A small image deblurring model, trained from scratch.
Model: 5.43M parameters, 40-pixel images, arch unet, norm layernorm, widths [64, 128, 256, 256].
Data: 145000 training examples, 32.0 epochs.
Rows from block 4 of a small image deblurring model, named by matrix and row number. Each number is 128 + 24 x the weight over its row's rms, rounded and kept within 0 to 255. All counts start at 0. Numbers have three digits each. After the name is the row's rms in percent of the matrix's.
Before each channel's rows are labels from the 100 images, of 14976, where the channel reaches its highest value: "patch colour" is the nearest of a few named colours to the mean colour under the peak. Only what is clearly more common there than usual is listed. The data: Sentinel-2 satellite tiles (TerraMesh).
# conv: 3x3 conv (model.mid.1.conv.weight, 256x256x3x3, each kernel summed), inputs 86-171

patch colour: black
conv.81 048:141128128128128128128128128128128104128128128196178128128128128128128128124128128128128112128128178128128128128128128128128128128128128169128113020128128128125128128128130128128128120255128128128128128128128128218128162128128128128128128128128128128128129128

patch colour: white
conv.70 021:128142128128128128128128128128128129128128128190128128128128128128128128130128128128128128128128255128128128128128128128128128128128128124128130128128128128128128128128124128204128130220128130128128128128128128128128144128128128128128128128128128128128128128

patch colour: black
conv.132 043:128128128128128128128128128128128128128128128160251128128128128128128128128128128128128128128128180128128128128128130128128128128128128183128128101136128128128128128128199128141128128187128128128128128128128128128128178128128128128128128128128128128128147128

patch colour: black
conv.251 048:128128128128128127128090128128128109128128128200175128128128128128128127120128128128128106128128179128128128128128128128128128128128128156128110021128127128099128128128130128127128116255128128128127128128128128176128152128128128128128128128128128128128128128

patch colour: black
conv.248 031:156128128128128128128128128128128129128128128177198128128128128128128128130128128128128129128128247128128128128128132128128128128128128149128130128128135128128128128128127128164128131191128128128128128128128128128128151128128128128128128128128128128128127128

patch colour: white
conv.142 021:128132128128128128128128128128128129128128128193128128128128128128128128130128128128128128128128255128128128128128128128128128128128128126128130128128128128128128128128125128197128130227128128128128128128128128128128142128128128128128128128128128128128128128

patch colour: black
conv.225 032:128141128128128128128128128128128129128128128192196128128128128128128128129128128128128128128128255128128128130128128128128128128128128177128129128128128128128128128128135128180128129201128128128128128128128128128128187128128129128128128128128128128128142128

patch colour: white
conv.25 026:128128128128128128128128129128128130128128128210128128128128128128128128130128128128128129128128255128128128127128128128128128128128128122128130128128128128128128128128125128200128131226128128128129128128128128128128134128128132128128128128128128128128127128

patch colour: black
conv.6 027:128128128128128128128128128128128129128128128178198128128128128128128128130128128128128129128128255128128128128128128128128128128128128152128130128128128128128128128128127128168128131202128128128128128128128128128128171128128128128128128128128128128128128128

patch colour: black
conv.127 147:221128128164128128128128128128128128128128128129133128128128128128128128128128128128128128128128127128128128128128197128128128128128128162128128151128180128128128128128129128127128128188128128128128128128128128255128149128128126128128128128128128128128129128

patch colour: black
conv.200 034:130128128128128128128128128128128128128128128170216128128128128128128128128128128128128129128128235128128128128128128128128128128128128166128129128128128128128128128128168128160128129177128128128128128128128128128128160128128128128128128128128128128128129128

patch colour: grey
conv.18 048:128128128138133128128128128128128119128128128063127128128128128128128136090132128133128094128128000128128128132128176128128128128128132143128102128124128131128128130132130128080128097059133124131121128128128128128128104128128107128128128128128128128128139128

patch colour: black; white
conv.107 020:128142128128128128128128128128128129128128128188128128128128128128128128131128128128128128128128255128128128128128128128128128128128128123128130128128128128128128128128125128194128131217128128128128128128128128128128142128128129128128128128128128128128127128

patch colour: black
conv.103 045:128128128128128128128128128128128128128128128172219128128128128128128128128128128128128131128128218128128128141128128128128128128128128186128128128128133128128128128128199128153128142165128128128128128128128128128128165128128128128128128128128128128128138128

patch colour: white
conv.220 028:128128128128128128128128129128128130128128128212128128128128128128128128131128128128128129128128255128128128127128128128128128128128128122128130128128128128128128128128125128210128131221128128128129128128128128128128137128128133128128128128128128128128128128

patch colour: black
conv.91 055:128157128128128094152128145128128124128128128185245128128128128128128128136128128128128122128128135128128128144128133128128128128128128196128128131191133128128128128128196121147128125200148143128129128128128128128128193128128175128128128128128128128128140128

patch colour: white
conv.166 031:128190128128128094152128132128128128128128128210128128128128128128128128129128128128128128128128255128128128157128128128128128128128128159128129128147128128128128128128127128224128132182183187128128128128128128128128191128128183128128128128128128128128182128

patch colour: grey
conv.201 287:125165126086137100172099151128128128128113097143187098128122128100103097169133128095127134099095131127149109152104082109128128090128153163122163095170092139117123130144181125142104139140174167155168128098128096129128158128111164151107135128128108128123154107

patch colour: white
conv.93 023:128129128128128128128128129128128131128128128142128128128128128128128128133128128128128149128128255128128128128128128128128128128128128120128139128128128128128128128128125128148128145255128128128129128128128128128128128128128140128128128128128128128128127128

patch colour: black
conv.214 031:092130128090128128128128128128128112128128128190208128128128128128128128128128128128128126128128124128128128129128081128128128128128128128128126128128128128128128128128176128134128125237153152128128128128128128112128148128128218128128128128128128128128128128

patch colour: black
conv.203 041:128166128128128118152128128128128125128128128199190128128128128128128128128128128128128134128128235128128128164128128128128128128128128185128128128164128128128128128128178128194128136198164174128128128128128128128128200128128162128128128128128128128128171128

patch colour: black
conv.232 092:202128128128128128128128126128128109128128128150147128128128128128128128126128128128128126128128143128128128130128146128128128128154128174128117128130128128128128128128128128127128122223128128128126128128128128210128169128128128128128128128128128128128128128

patch colour: black
conv.1 036:128156128086128128128114128128128128128128128130255128128128128128128122138128128128128128128128124128128128138128107128128128128128128134128131118128128128128128128128220128126128127128214193128170128128128128128128128128128208128128128128128128128128129128

patch colour: black
conv.101 041:132128128128128128128128128128128128128128128178219128128128128128128128128128128128128133128128226128128128128128129128128128128128128165128128128128156128128125128128193128161128131156128128128128128128128128128128154128128133128128128128128128128128128128

patch colour: grey
conv.185 147:093168128128168128156128157153153152178114127129098115164128128113114128161165144108128145124125159128162116182113128121161156117093168148135164139150111161148132166166120128143114151128164158162157166128147117102128137164113120161127160152128115128127172115

patch colour: black
conv.210 039:180128128128128128128128128128128128128128128154210128128128128128128128128128128128128132128128213128128128128128155128128128128128128152128128128128178128128128128128164128133128131165128128128128128128128128128128135128128128128128128128128128128128128128

patch colour: black
conv.139 030:128023128128128128091128128128128127128128128115128128128128128128128128039128128129128117128128040128128128113128128128128128128128128078128079128068128128128128128128138128093128119103060087128107128128128128128128042128128085128128128128128128128128067128

patch colour: black
conv.228 026:131128128128128128128128128128128129128128128177196128128128128128128128130128128128128129128128255128128128128128138128128128128128128147128130128128131128128128128128127128164128131210128128128128128128128128128128164128128128128128128128128128128128127128

patch colour: grey
conv.131 230:128156128063131097161077153128128124128128106137204118128128128125125086164128128120128124112106127128138127147105063123128128101128147158117154077162103139104126128140196128132109131128173171152166128100128113128128142128128178148120128128128127128128152125

patch colour: black
conv.0 032:128128128128128128128128128128128129128128128193207128128128128128128128128128128128128130128128255128128128132128128128128128128128128176128129128128131128128128128128170128191128129187129130128128128128128128128128175128128133128128128128128128128128135128

patch colour: black
conv.140 039:128168128128128128147128128128128122128128128159182128128128128128128128128128128128128128128128207128128128171128128128128128128128128215128128128170128128128128128128150128145128128255141132128128128128128128125128222128128128128128128128128128128128176128

patch colour: white
conv.108 024:128131128128128128128128128128128129128128128198128128128128128128128128130128128128128128128128255128128128128128128128128128128128128126128130128128128128128128128128125128197128130228128128128128128128128128128128141128128129128128128128128128128128128128

patch colour: black
conv.238 416:105148112091151100153098154128132138132113104172174110128112120110111091156150139110108169106103164118142111152090084114129128107103151144104160089151113147106110148154186118166103170142149147150154128104128109095131151128111160145116136141118111128118156112

patch colour: white
conv.40 022:128163128128128128128128128128128129128128128202128128128128128128128128129128128128128128128128255128128128132128128128128128128128128133128129128128128128128128128128125128209128130224139128128128128128128128128128167128128142128128128128128128128128132128

patch colour: white
conv.126 028:128191128128128106141128128128128128128128128208128128128128128128128128129128128128128128128128255128128128145128128128128128128128128149128129128139128128128128128128126128226128129186179186128128128128128128128128185128128174128128128128128128128128177128

patch colour: black
conv.204 094:128146128087128102153088139128128125128128112174231114128127128111119080160128128088128128115114150128128128152109107128128128086128158153128152095154128128103128128137217128152099134185152154144129128111128107128128165128128181128128128128128128128128161128

patch colour: black
conv.50 094:128145128088128096153087139128128124128128114176237114128122128112119084154128128093128128126118153128128128150114108128128128088128155156128134090154128128107128128135218128153101136187148148139128128114128107128128165128128175128128128128128128128128161128

patch colour: black
conv.218 174:128142119100126109150103147128128123128128114140233123128123128126127095169143128126128124123118131127155128137124102127128120108128145149114155078153130162091127135132229128140122128128157151139148128107124118128128149128128222166119150128128128128128143128

patch colour: white
conv.48 027:128129128128128128128128128128128130128128128205128128128128128128128128130128128128128128128128255128128128127128128128128128128128128122128130128128128128128128128128124128205128130230128128128129128128128128128128139128128133128128128128128128128128129128

patch colour: black
conv.41 062:129128128128128128132128128128128117128128128167170128128128128128128128128128128128128126128128142128128128140128128128128128128128128189128125128149128128128128128128132128127128124255128128128128128128128128159128191128128128128128128128128128128128128128

patch colour: black
conv.153 041:135128128128128128128128128128128128128128128181218128128128128128128128128128128128128130128128224128128128134128128128128128128128128171128128128128137128128128128128193128167128129161128133128128128128128128128128166128128138128128128128128128128128135128

patch colour: black
conv.130 042:128147128128128128132128128128128128128128128187215128128128128128128128128128128128128128128128224128128128153128128128128128128128128184128128128142128128128128128128194128179128128164153160128128128128128128128128188128128165128128128128128128128128156128

patch colour: black
conv.63 062:115168128076128119137081128128128104128128128208212128128128128128128111149128128124128126128128131128128128157128090128128128128122128162128139099141128128125128128128206128162123127219176174128128128128128128114128175128128197128128128128128128128128154128

patch colour: black
conv.100 080:204128128129128128128128128128128128128128128129208128128128128128128128128128128128128128128128134128128128128128186128128128128184128137128128132128143128128128128128162128128128128152128128128128128128128128203128128128128128128128128128128128128128128128

patch colour: white
conv.12 029:128188128128128104142128128128128128128128128211128128128128128128128128129128128128128128128128255128128128149128128128128128128128128153128129128139128128128128128128126128228128130186178184128128128128128128128128186128128178128128128128128128128128178128

patch colour: black
conv.198 035:128128128128128128128128128128128128128128128189220128128128128128128128128128128128128130128128244128128128129128128128128128128128128172128128128128134128128128128128195128178128129172128128128128128128128128128128168128128136128128128128128128128128129128

patch colour: black
conv.109 049:128128128115128124132112128128128128128128128215224128128128128128128128128128128128128128128128170128128128136128128128128128128128128182121128119132128128116128128128155128144126128255128128128128128128128128128128166128128128128128128128128128128128128128

patch colour: white
conv.152 020:128128128128128128128128128128128129128128128186128128128128128128128128130128128128128129128128255128128128128128128128128128128128128125128130128128128128128128128128126128186128131223128128128128128128128128128128132128128128128128128128128128128128128128

patch colour: black
conv.121 023:128176128128128128128128128128128129128128128202128128128128128128128128130128128128128128128128255128128128141128128128128128128128128143128130128128128128128128128128126128210128130213150137128128128128128128128128173128128152128128128128128128128128134128

patch colour: black
conv.173 045:177128128128128128128128128128128128128128128130233128128128128128128128128128128128128130128128187128128128128128134128128128128147128182128128129128155128128128128128197128131128129162128128128128128128128128149128159128128128128128128128128128128128128128

patch colour: black
conv.190 032:133128128128128128128128128128128129128128128155199128128128128128128128129128128128128130128128241128128128128128130128128128128128128175128129128128128128128128128128139128149128130193128128128128128128128128128128167128128128128128128128128128128128128128

patch colour: black
conv.65 046:128152128128128128148128128128128124128128128138239128128128128128128128128128128128128126128128128128128128157128129128128128128128128194128128128164128128128128128128249128128128127162128128128128128128128128128128182128128128128128128128128128128128138128

patch colour: white
conv.47 026:128128128128128128128128128128128130128128128205128128128128128128128128130128128128128128128128255128128128128128128128128128128128128123128130128128128128128128128128125128207128130225128128128129128128128128128128139128128131128128128128128128128128128128

patch colour: black
conv.74 132:223128128137128128128128128128128128128128128129143128128128128128128128128128128128128128128128132128128128128128187128128128128183128152128128128128146128128128128128128128128128128181128128128128128128128128245128136128128128128128128128128128128128128128

patch colour: black
conv.136 044:128128128128128128128128128128128128128128128179233128128128128128128128129128128128128128128128215128128128139128128128128128128128128175125128128137128128128128128128214128171128128151136144128128128128128128128128173128128158128128128128128128128128144128

patch colour: black
conv.35 063:128151128098128111146113151128128126128128128154255128128128128128128102152128128109128126128128128128128128168128114128128128115128128157128155113149128128128128128129239128128125126175159161148163128128128128128128159128128201128128128128128128128128158128

patch colour: white
conv.86 024:128129128128128128128128129128128131128128128136128128128128128128128128133128128128128150128128255128128128128128128128128128128128128120128140128128128128128128128128125128148128146255128128128129128128128128128127128128128139128128128128128128128128127128

patch colour: white
conv.52 025:128128128128128128128128128128128129128128128183128128128128128128128128130128128128128134128128255128128128128128135128128128128128128125128130128128128128128128128128126128162128131255128128128128128128128128128128128128128129128128128128128128128128128128

patch colour: black
conv.104 043:128129128128128128130128128128128128128128128219179128128128128128128128128128128128128128128128182128128128141128128128128128128128128204128128128141128128128128128128131128128128128255128128128128128128128128128128193128128128128128128128128128128128128128

patch colour: white
conv.99 019:128128128128128128128128128128128130128128128182128128128128128128128128130128128128128129128128255128128128128128128128128128128128128124128130128128128128128128128128126128177128131218128128128128128128128128128128128128128128128128128128128128128128128128

patch colour: white
conv.64 021:128147128128128128128128128128128129128128128192128128128128128128128128130128128128128128128128255128128128128128128128128128128128128127128129128128128128128128128128125128202128130229129128128128128128128128128128154128128128128128128128128128128128128128

patch colour: black
conv.34 018:128128128128128128128128128128128129128128128168128128128128128128128128130128128128128128128128255128128128128128128128128128128128128123128130128128128128128128128128126128167128131221128128128128128128128128128128128128128128128128128128128128128128127128

patch colour: black
conv.38 044:128128128128128128128128128128128128128128128180227128128128128128128128128128128128128128128128219128128128142128129128128128128128128175128128128128128128128128128128207128169128128150136142128128128128128128128128173128128156128128128128128128128128142128

patch colour: black
conv.31 021:128128128128127128128128128128128129128128128167128128128128128128128128131128128128128130128128255128128128128128137128128128128128128122128130128128128128128128128128125128141128131255128128128128128128128128128128128128128132128128128128128128128128128128

patch colour: black
conv.73 203:120157128068137101150091149128128128128125113139204113128128128111115095174129128098128136115109135128140121154106072125128128101124155151128177095149118141114128128144192128153111152130174174153180128114128110128128150128121181143125128128128119128128144120

patch colour: black
conv.181 075:198128128128128128128128128128128128128128128128218128128128128128128128128128128128128129128128130128128128128128146128128128128128128151128128128128156128128128128128185128128128129145128128128128128128128128177128129128128128128128128128128128128128128128

patch colour: black
conv.158 047:139128128128128128128101128128128104128128128196178128128128128128128128121128128128128108128128173128128128128128128128128128128128128162128110015128126128114128128128130128127128114255128128128127128128128128218128156128128128128128128128128128128128128128

patch colour: white
conv.72 026:128128128128128128128128128128128129128128128195128128128128128128128128130128128128128128128128255128128128128128128128128128128128128123128130128128128128128128128128125128188128130246128128128128128128128128128128128128128130128128128128128128128128128128

patch colour: white
conv.148 022:128128128128128128128128128128128130128128128188128128128128128128128128131128128128128129128128255128128128127128128128128128128128128122128130128128128128128128128128125128175128131229128128128129128128128128128128128128128131128128128128128128128128127128

patch colour: grey
conv.242 259:128152122064128098159076156128128127128128099135198121128128126127127082162128128124128126108101128127139128144106059123128128101128146157104153076162094141098111128133192128131112132128164163141155128095127113128128140128128177148116128128128128128128152126

patch colour: black
conv.17 217:128139113076128104144094139128128128128128106135211128128128120128128065166128128128122127123111128117128128131128057128128116116128130144105146082149093132100113128128214128129127127128147145128137128090120128130128129128128184139127128128128128128128135128

patch colour: white
conv.10 020:128128128128128128128128128128128129128128128173128128128128128128128128131128128128128128128128255128128128128128128128128128128128128123128131128128128128128128128128125128181128131222128128128128128128128128128128128128128128128128128128128128128128128128

patch colour: white
conv.60 023:128152128128128128128128128128128129128128128206128128128128128128128128130128128128128128128128255128128128128128128128128128128128128128128130128128128128128128128128125128203128130216129128128128128128128128128128154128128129128128128128128128128128132128

patch colour: black
conv.57 040:161128128138128128128128128128128128128128128138159128128128128128128128128128128128128130128128193128128128128128187128128128128128128176128128156128208128128128128128128128128128131214128128128128128128128128151128167128128128128128128128128128128128128128

patch colour: black
conv.22 295:128142103076128098149089150128128129128128110149185126128126109128128071164128128128109141114108133105129128138110063121128111110128136140097156080150099136096103128133202125153117152128150149141153127094110119128128133128128172136121128128123128128128142128

patch colour: black
conv.202 046:136128128123128128128103128128128102128128128191195128128128128128128128121128128128128107128128168128128128128128128128128128128128128151128109011128128128123128128128133128127128115238128128128126128128128128181128153128128128128128128128128128128128128128

patch colour: black
conv.186 054:110159128088128125130126127128128100128128128205224128128128128128128128147128128128128121128128130128128128146128095128128128128128128159128136120135128128128128128128222128155128126222170170128128128128128128102128176128128199128128128128128128128128149128

patch colour: white
conv.229 031:128129128128128128128128129128128131128128128221129128128128128128128128131128128128128140128128255128128128124128133128128128128128128122128132128128128128125128128128127128205128136197128128128129128128128128126128128128128138128128128128128128128128125128

patch colour: black
conv.76 033:128141128128128128128128128128128128128128128169200128128128128128128128128128128128128129128128255128128128128128128128128128128128128177128128128128149128128128128128171128183128128230128128128128128128128128128128189128128128128128128128128128128128130128

patch colour: black
conv.161 062:128174128128128128173127151128128128128128128169153128128128128128128128171128128128128167128128191128128128185128128128128128128128128200128160128177128128128128128128151128178127162211174170128150128128128128128128204128128147128128128128128128128128182128

patch colour: grey
conv.194 181:098156128075128103164096150128128123128120107154184107128128128108113108168127128096128140110105143128128114145104062122128128095106155156128169112154084135111128128131167127156103154152174163163178128111128105117128162128113179129127128128128112128127157111

patch colour: black
conv.255 058:128138128129128128140128141128128108128128128164243128128128128128128128143128128128128121128128128128128128132128136128128128128128128138128129131128131128128128128128235128139128123193146138128128128128128128117128147128128158128128128128128128128128141128

patch colour: grey
conv.178 365:109165124100173105160111172134129165128116108164142108128117126108110105167159138100123175110105170125137113178093099119128128102106173165120177125161118150125122153176149116164101181167161160170168128110128106114128161129112160138116133141128111128113173112

patch colour: white
conv.244 022:128142128128128128128128128128128129128128128194128128128128128128128128130128128128128128128128255128128128128128128128128128128128128126128130128128128128128128128128125128197128130229128128128128128128128128128128147128128128128128128128128128128128128128

patch colour: white
conv.59 113:099164128079128098160085154128128133128128109183158120128128128119127077158128128091128173117113156128128128161090086128128128093105168151128157093161115128099128128137161128163106176194163156157161128108128115115128166128128195128128128128128128128128162128