{"train_examples": 145000, "image_size": 40, "activation": "silu", "widths": [64, 128, 256, 256], "blocks_per_level": 1, "optimizer": "cautious_adamw", "lr": 0.0015, "beta1": 0.9, "beta2": 0.999, "lr_schedule": "wsd", "decay_fraction": 0.2, "final_lr_fraction": 0}
Rows from block 5 of a small image deblurring model, named by matrix and row number. Each number is 500 + 50 x the weight over its row's rms, rounded and kept within 0 to 999. All counts start at 0. Numbers have three digits each.
After each channel's rows are labels from the 100 images, of 14976, where the channel reaches its highest value: "strongest on" is what is common among them. Only what is clearly more common there than usual is listed. The data: Sentinel-2 satellite tiles (TerraMesh). In brackets: how many of the 100, against the usual share in percent.
# conv: 3x3 conv (model.decb.0.0.conv.weight, 256x512x3x3, each kernel summed), inputs 256-383

conv.251:395528413453433500631571500500443500501500454543559642500571543500546568395500457500395500500566500500500500500500500500398418404500431390500500451554500551500500500500500429632516410582568500406500523519500401500419500625538610500500469522500531500392500384500390582500546500525500592629563399461414560500496500498500551500538500600500500508395500595500544619503380558545500500423500
strongest on: snow or ice (80 vs 20.6); main land cover: snow or ice (65 vs 14.6)

conv.31:616500577567620501460500500661572628579469568468500459508475438526411470593500605500629498500408444500502496456460500529583559586500579587498488609500500500473500581500400566456577563466434500567500491500480580623579500467475463500500593698584457500625499587529609673486448431495528417458446628597549454513594500524499459500496486456500505500591465478500446467491623500500557500569500
strongest on: snow or ice (63 vs 20.6); main land cover: snow or ice (41 vs 14.6)

conv.46:390533420440413500547524500437443383453500449499499577499568588500568556382500412554368500500609601500500500500500500500395435393502414403500500396500505500500500499499545436562500432521553500418544527500531409364430500532499551500499456355471506550371499396500398472500558570500500569547616350452425585500423500500500540500517500544500500522413504549557531546514368500500500500429500
strongest on: snow or ice (65 vs 20.6); main land cover: snow or ice (54 vs 14.6)

conv.42:506475500500500500504491460456500441500527500565568500431526500416500562500528500444516500477500500523400509536500500500500500501428500502503500503444402565500500500430500500500410500500500457500412556540500500500506392500573500547438500501470576426512559517500501465500491500522418500503500529500500500500500442500517500545554508504574500455500500509405601500445514591601500415500384
strongest on: water (93 vs 40.5); main land cover: water (92 vs 11.2)

conv.139:433529445453453493566554480536450535516521451569597595483579531501579587425501450513441502492540523500499505508501501501426452422504439426506501498558500584502500474453500449572535439549544500447489554526504432502428469602544550509499465558500554519446505418500439545502551500519501523561553439457449590505507474496504539537533532553521505501437506592501559564500435583557501504454476
strongest on: snow or ice (71 vs 20.6); main land cover: snow or ice (60 vs 14.6)

conv.112:464500484498479500525500473518490500513502494704761507468561500500500613470518485471462500500501500500426506521500500500472488468452483465510500500500438730500500500457500497500500484548500500476435559537500469501465416500555501546486495598500665458464544457500469525500500500533500500511500466486485501501506469500504521509580500527580500500472502579451647501498459701622500488497423
strongest on: water (93 vs 40.5); main land cover: water (92 vs 11.2)

conv.192:380511400420382495554526500500417500415500423506519573500541543525590534380500394529349522500536550500500500500549500500389428389501399388500500367500512521500500461500568417571501409543542500386523521500546391500403500624499561500499424382500504545359499396448381500500550522519500567553581351422401571500419500483500548501526500549500500513390539559536523565560352512500476501407500
strongest on: snow or ice (71 vs 20.6); main land cover: snow or ice (62 vs 14.6)

conv.200:557489523501540500400442510444500383472500500414330363512328500528500316554500500521531500500500516500586500500500500500556523538588523539500500502405565348500500500590500501403430519449497500519643418500500546472515604434499458500500500317500491503549500562500525445500480503500500500404494552500521372500424560500500490500459500456500500500529500342500500420500541397498500500510564
strongest on: snow or ice (55 vs 20.6); main land cover: snow or ice (36 vs 14.6)

conv.55:500500500500500500478498519492500433332500500500500500563500500701577500500500500641500500500557574500586500516500500500500500500696500500500500382384675510500500500586566500500478500493500500500633500500505500500500666500500500500586500246500500667500500500500500500500500556500400500480500500500500500500271549500500500500500500500500500500512500469521500491548500500500500500500614
strongest on: water (66 vs 40.5); snow or ice (46 vs 20.6); main land cover: water (38 vs 11.2); main land cover: snow or ice (33 vs 14.6)

conv.221:511500500500500500531500500500500500500500500501507511500511500500500517504500501494513500500500500500415500501500500500503501509449500509500500509500417503500500500497500500500500500500500500502482500500500505500504434500500500500499500505500488500513500522500508500500500500500490500524500506501501500500500500500500500500500500512500500500501500525500582501500514501501500500500439
strongest on: snow or ice (55 vs 20.6); main land cover: snow or ice (47 vs 14.6); main land cover: water (46 vs 11.2)

conv.149:602420585557580500407362503458578500493500569459471376488421403500403417583500588492616500500399449500488498496500500500586580594490568599498500535390490482500500544493467577389441573421400500591496450498491593507550492373490403498491571475500474476612499615500593406500388463459500399408431586580576404500497514515498428500440500417490500432597490401491426394485610491495500468572488
strongest on: water (94 vs 40.5); main land cover: water (93 vs 11.2)

conv.17:496500500500500500500500500511500500501500500502507500500500500500500500497500500485493500500500500500463500500500500500499500499459500498500500500500460501500500500500500500500500500500500500500452500500500499500494479500502500500500500558500506466495500492500499536500500500500500500500500492500500500500500500500500500500500500500500500500499500500465500500500490500500500490500487
strongest on: snow or ice (93 vs 20.6); main land cover: snow or ice (82 vs 14.6)

conv.75:478500500500500500485500500650500519520500500537534495507494500500500500485500500456466500500500500500451500500500500500486500485443499474500500558500400524500500500500500500500500495500500500489444500507500477608455380500531500500499500745500543455472500455500479630500500500500500500487500472499499500500542500500500500500500500482500500500488500466457482500497457506515500500500418
strongest on: snow or ice (75 vs 20.6); main land cover: snow or ice (64 vs 14.6)

conv.199:599500580564605500441482500586569602579480564468500432502455431500409464600500604500637500500411422500500496486452500500586552588500576589499496639500500500487500559500415565422500563455427500575500477487464584618579500423470443500500569653571461500627500581500593586500424440482510398439424655573571430503589500536495445486464468439495500500592449458500442443468632500490562500572500
strongest on: snow or ice (49 vs 20.6); flooded vegetation (27 vs 10.2)

conv.84:483500500500489500505500500289500326487500500505503500500529500500500500486500500552482500500500500500521500500500500500492500491540500487500500400500582502500500500500500500500500499500500500497545500500500490236482583500505500500500500392500506546486500488500491289500500500500500500505500481500500500500401500500500500500500500502500500500488500511542500500500481500501500500500527
strongest on: water (92 vs 40.5); main land cover: water (91 vs 11.2)

conv.150:524512507500535500485678500692503673587500500490492479498500558500500500519500508500526500500450498500514500447500500500514500516499506519500500589682498495500500500499500500500638504500554500512500500500500518591511500497491500497499500611625474499522498519500514708500611502500601487485500524506505495500613500500500500486500500488500500539524500473500499500500525498496500627502499
strongest on: snow or ice (64 vs 20.6); main land cover: snow or ice (53 vs 14.6)

conv.25:606482577539589500413409513421571470500500562416417387496408453500436396580500585495615500500464502500498500499500500500575580594500557589500500507422497433500500531506500569399436561413459500586496428499500590500540497384497425500495579453500452488594500610500594402500445500468500435416444573585559399500500532528500442481439500428472500500600500389500420402500605431483500499555490
strongest on: water (94 vs 40.5); main land cover: water (93 vs 11.2)

conv.51:511641504500515500482692500684502691558495500494495485500500601559580500510500505500509500500469498500507499434500500500507500507513503509499500537685499496500500500500500500576698502500648500505500500498500508581510500570491499499500500648681484505508499507500507679500643505500629499480500511502501500500589500500499500491500500485500500616510500480535497497500510498497500653503500
strongest on: snow or ice (68 vs 20.6); main land cover: snow or ice (59 vs 14.6)

conv.186:461500482498478500587500480547490554513501494722775521454582500495500625468507486462459500500501500538422511509500500500470487465425483463514500498500431758500500500456500496500500482572500496474411578524500467507463396500530546517483496599500650458460510454500466561500500500557500500578500463487482500501517450500512545500597500558594500500470502626446672548497455725589500500497410
strongest on: water (81 vs 40.5); main land cover: water (71 vs 11.2)

conv.121:561438523504545500477457500461513499489497509456465465492478427435440485547500525475565500500425498500414492494500500500542514546382527553491500526437406462499500500489500504497407522500437500536363500481500547500552469491467496495499509482500444383563497566500549486500445500500479483476500557522522493500497500500492500500500500478500500406544499436403447494490566476477500386504437
strongest on: snow or ice (67 vs 20.6); main land cover: snow or ice (43 vs 14.6)

conv.58:489500497499496435564500405500489475489558485555566524437552500500500548496539494491493500412500500572441500523505506454497468492467499492500540500500452561516503500433500494500483491566500416492475580557500493451475429500556555525444487503454554487488526467500495500500500500583444502559523494485493518444474397444506561570574545567572496500497500567483570545500493591558500475499434
strongest on: water (94 vs 40.5); main land cover: water (93 vs 11.2)

conv.136:468500489500487500609500466533496502509500499675730569453581500493500600474503495472464500500500500555415508505500500500476484472422489469510500500500423700500500500464500500513500486583500488479396586548500472500467375506552588511440499588500638454466508451500472564500500500568500500609500468493488523500505441500508559504581500579597500500476500641437612591500461712619500481500393
strongest on: water (66 vs 40.5); main land cover: water (53 vs 11.2); snow or ice (47 vs 20.6); main land cover: snow or ice (36 vs 14.6)

conv.93:502477495499496500503454500500497500499500500482503446465385385500458383494500495500550500500401479500456500497500500500495499497472496499500500512500467502500500497479500497500501497502426500498486506501500500500501482500502402500484507504500478479516499526500499500500382463491500435510485500532504500500531495495500415500487500503500500418515500520500517497500514503500500490489471
strongest on: water (93 vs 40.5); main land cover: water (92 vs 11.2)

conv.100:534425515501528500501411500373509411494517505501494500492500466463491500525500520492541500500499500500493499543500500500521507527458512528498500517396493500500500500493500502500386510500448500517485500502500523491524497500526500528496507459463508489538520535500526370500444500500469500501500533513513500500497500500498500500500500501500500430524500500456503500495539496518500389504493
strongest on: snow or ice (59 vs 20.6); main land cover: snow or ice (44 vs 14.6)

conv.80:593456563533562500402410517410572471501484556406405389499402462500453364567500562496602500500470500500500500500500500500574570576500537586500500504441498419500500542515500567398445557421427500566499441483500583500567498374499416500500583454500443495579500603500576374500433500454500444405456560587540418500500536523500431470428486430484500500587500384500420392500601420474500500525495
strongest on: snow or ice (85 vs 20.6); main land cover: snow or ice (83 vs 14.6)

conv.177:608500589572615500469492500626577560559481570467500457500484453500442495609500613500650500500416416500500499492474500500593557596500587598499500652500500500493500566500440573444500570484448500583500500487490593626586500452461469500500577600564459500639500589507602627500440442500500429467449665581579452500591500507500474486461468466495500500603475488500461468477645500491568500581500
strongest on: snow or ice (46 vs 20.6)

conv.181:561458526508546500471475500490517498487493513459472455486464428451439471550499529459565500500421495500431489490500500500545518550401531556488500529455433467497500500483500508490450526499443500539377500471499549498555486483466491491496513491499444398563495568500551498500453497500495483469499561526529489498495500499488500499500499472500500438545497422428429489495567473474500414508444
strongest on: snow or ice (61 vs 20.6); main land cover: snow or ice (41 vs 14.6)

conv.15:609500589572618500473500500651576573571481571470500461500489461500445500610500615500653497500423411491500500451479500500595555597500588598499500629500500500494500566500443572452513568489464500582500500488479593581586500464459473500500578632511459500617500589500602648496457442500505433471450667582579459500571500505500479486494467470498500500602474493500470473480625500493566500580500
strongest on: snow or ice (48 vs 20.6)

conv.85:558364526506546500442384499352516416488492512462467398484491354386361498545499530469563499500389493499477483489500500499538517545411520547481500539354481465499499500479478508408331523500362500535460500471499541499545490383487478491487513472445458425560494561500546371500363430500459399423464555524526472498497497497484500500500500483500500401544496455421471436440562478489499357511479
strongest on: snow or ice (80 vs 20.6); main land cover: snow or ice (76 vs 14.6)

conv.134:584500568557591510452495500607559631585482555477500446501460423500404466587500595500624495500404412500500500472444500511573572575500569576500484631500500500486500556500420556431503580460436500564500486489438572607594500439488451500500590702573465500611500596552582614496438421491526398450423640593560437504599500532500450489477467448500514500578440473500466455471622500495569500562500
strongest on: snow or ice (54 vs 20.6); flooded vegetation (27 vs 10.2)

conv.168:384519403420387499556525500499420443423500425502500568499552558500580544384500394538354514500550564500500500500512500500392432391504401393500500382500514500500500461500560419571500416538543500396527522500556396479412500597499561500499427375500504541363500396500386500500551538512500569556591358425407579500414500484500545500522500551500500523396541552541526562561356500500490500410500
strongest on: snow or ice (67 vs 20.6); main land cover: snow or ice (59 vs 14.6)

conv.14:464500478500500500628500500500499500501500500595617657500566500500529559462500500500447500500559500500500500500500500500467459498500492438500500500500500606500500500500500476630500449563518500450500511505500439500472500621544620500500500549500577500466500422500438533500523500518500570618500473500495556500500500500500555500545500604500500500445500628500513623500432560557500500479500
strongest on: snow or ice (76 vs 20.6); main land cover: snow or ice (65 vs 14.6)

conv.172:380533401428378500567551500500426463458500434510500582500561565500563553378500403538348520500560560500500500500531500500389428386500403386500500410500505500500500480500579421587500411548562500391531527500549393462412500578499569500499436412500508534359499390500382500500568544520500588568596344434404584500442500490500553500531500557500500533391533575553526573571350500500497502410500
strongest on: snow or ice (69 vs 20.6); main land cover: snow or ice (59 vs 14.6)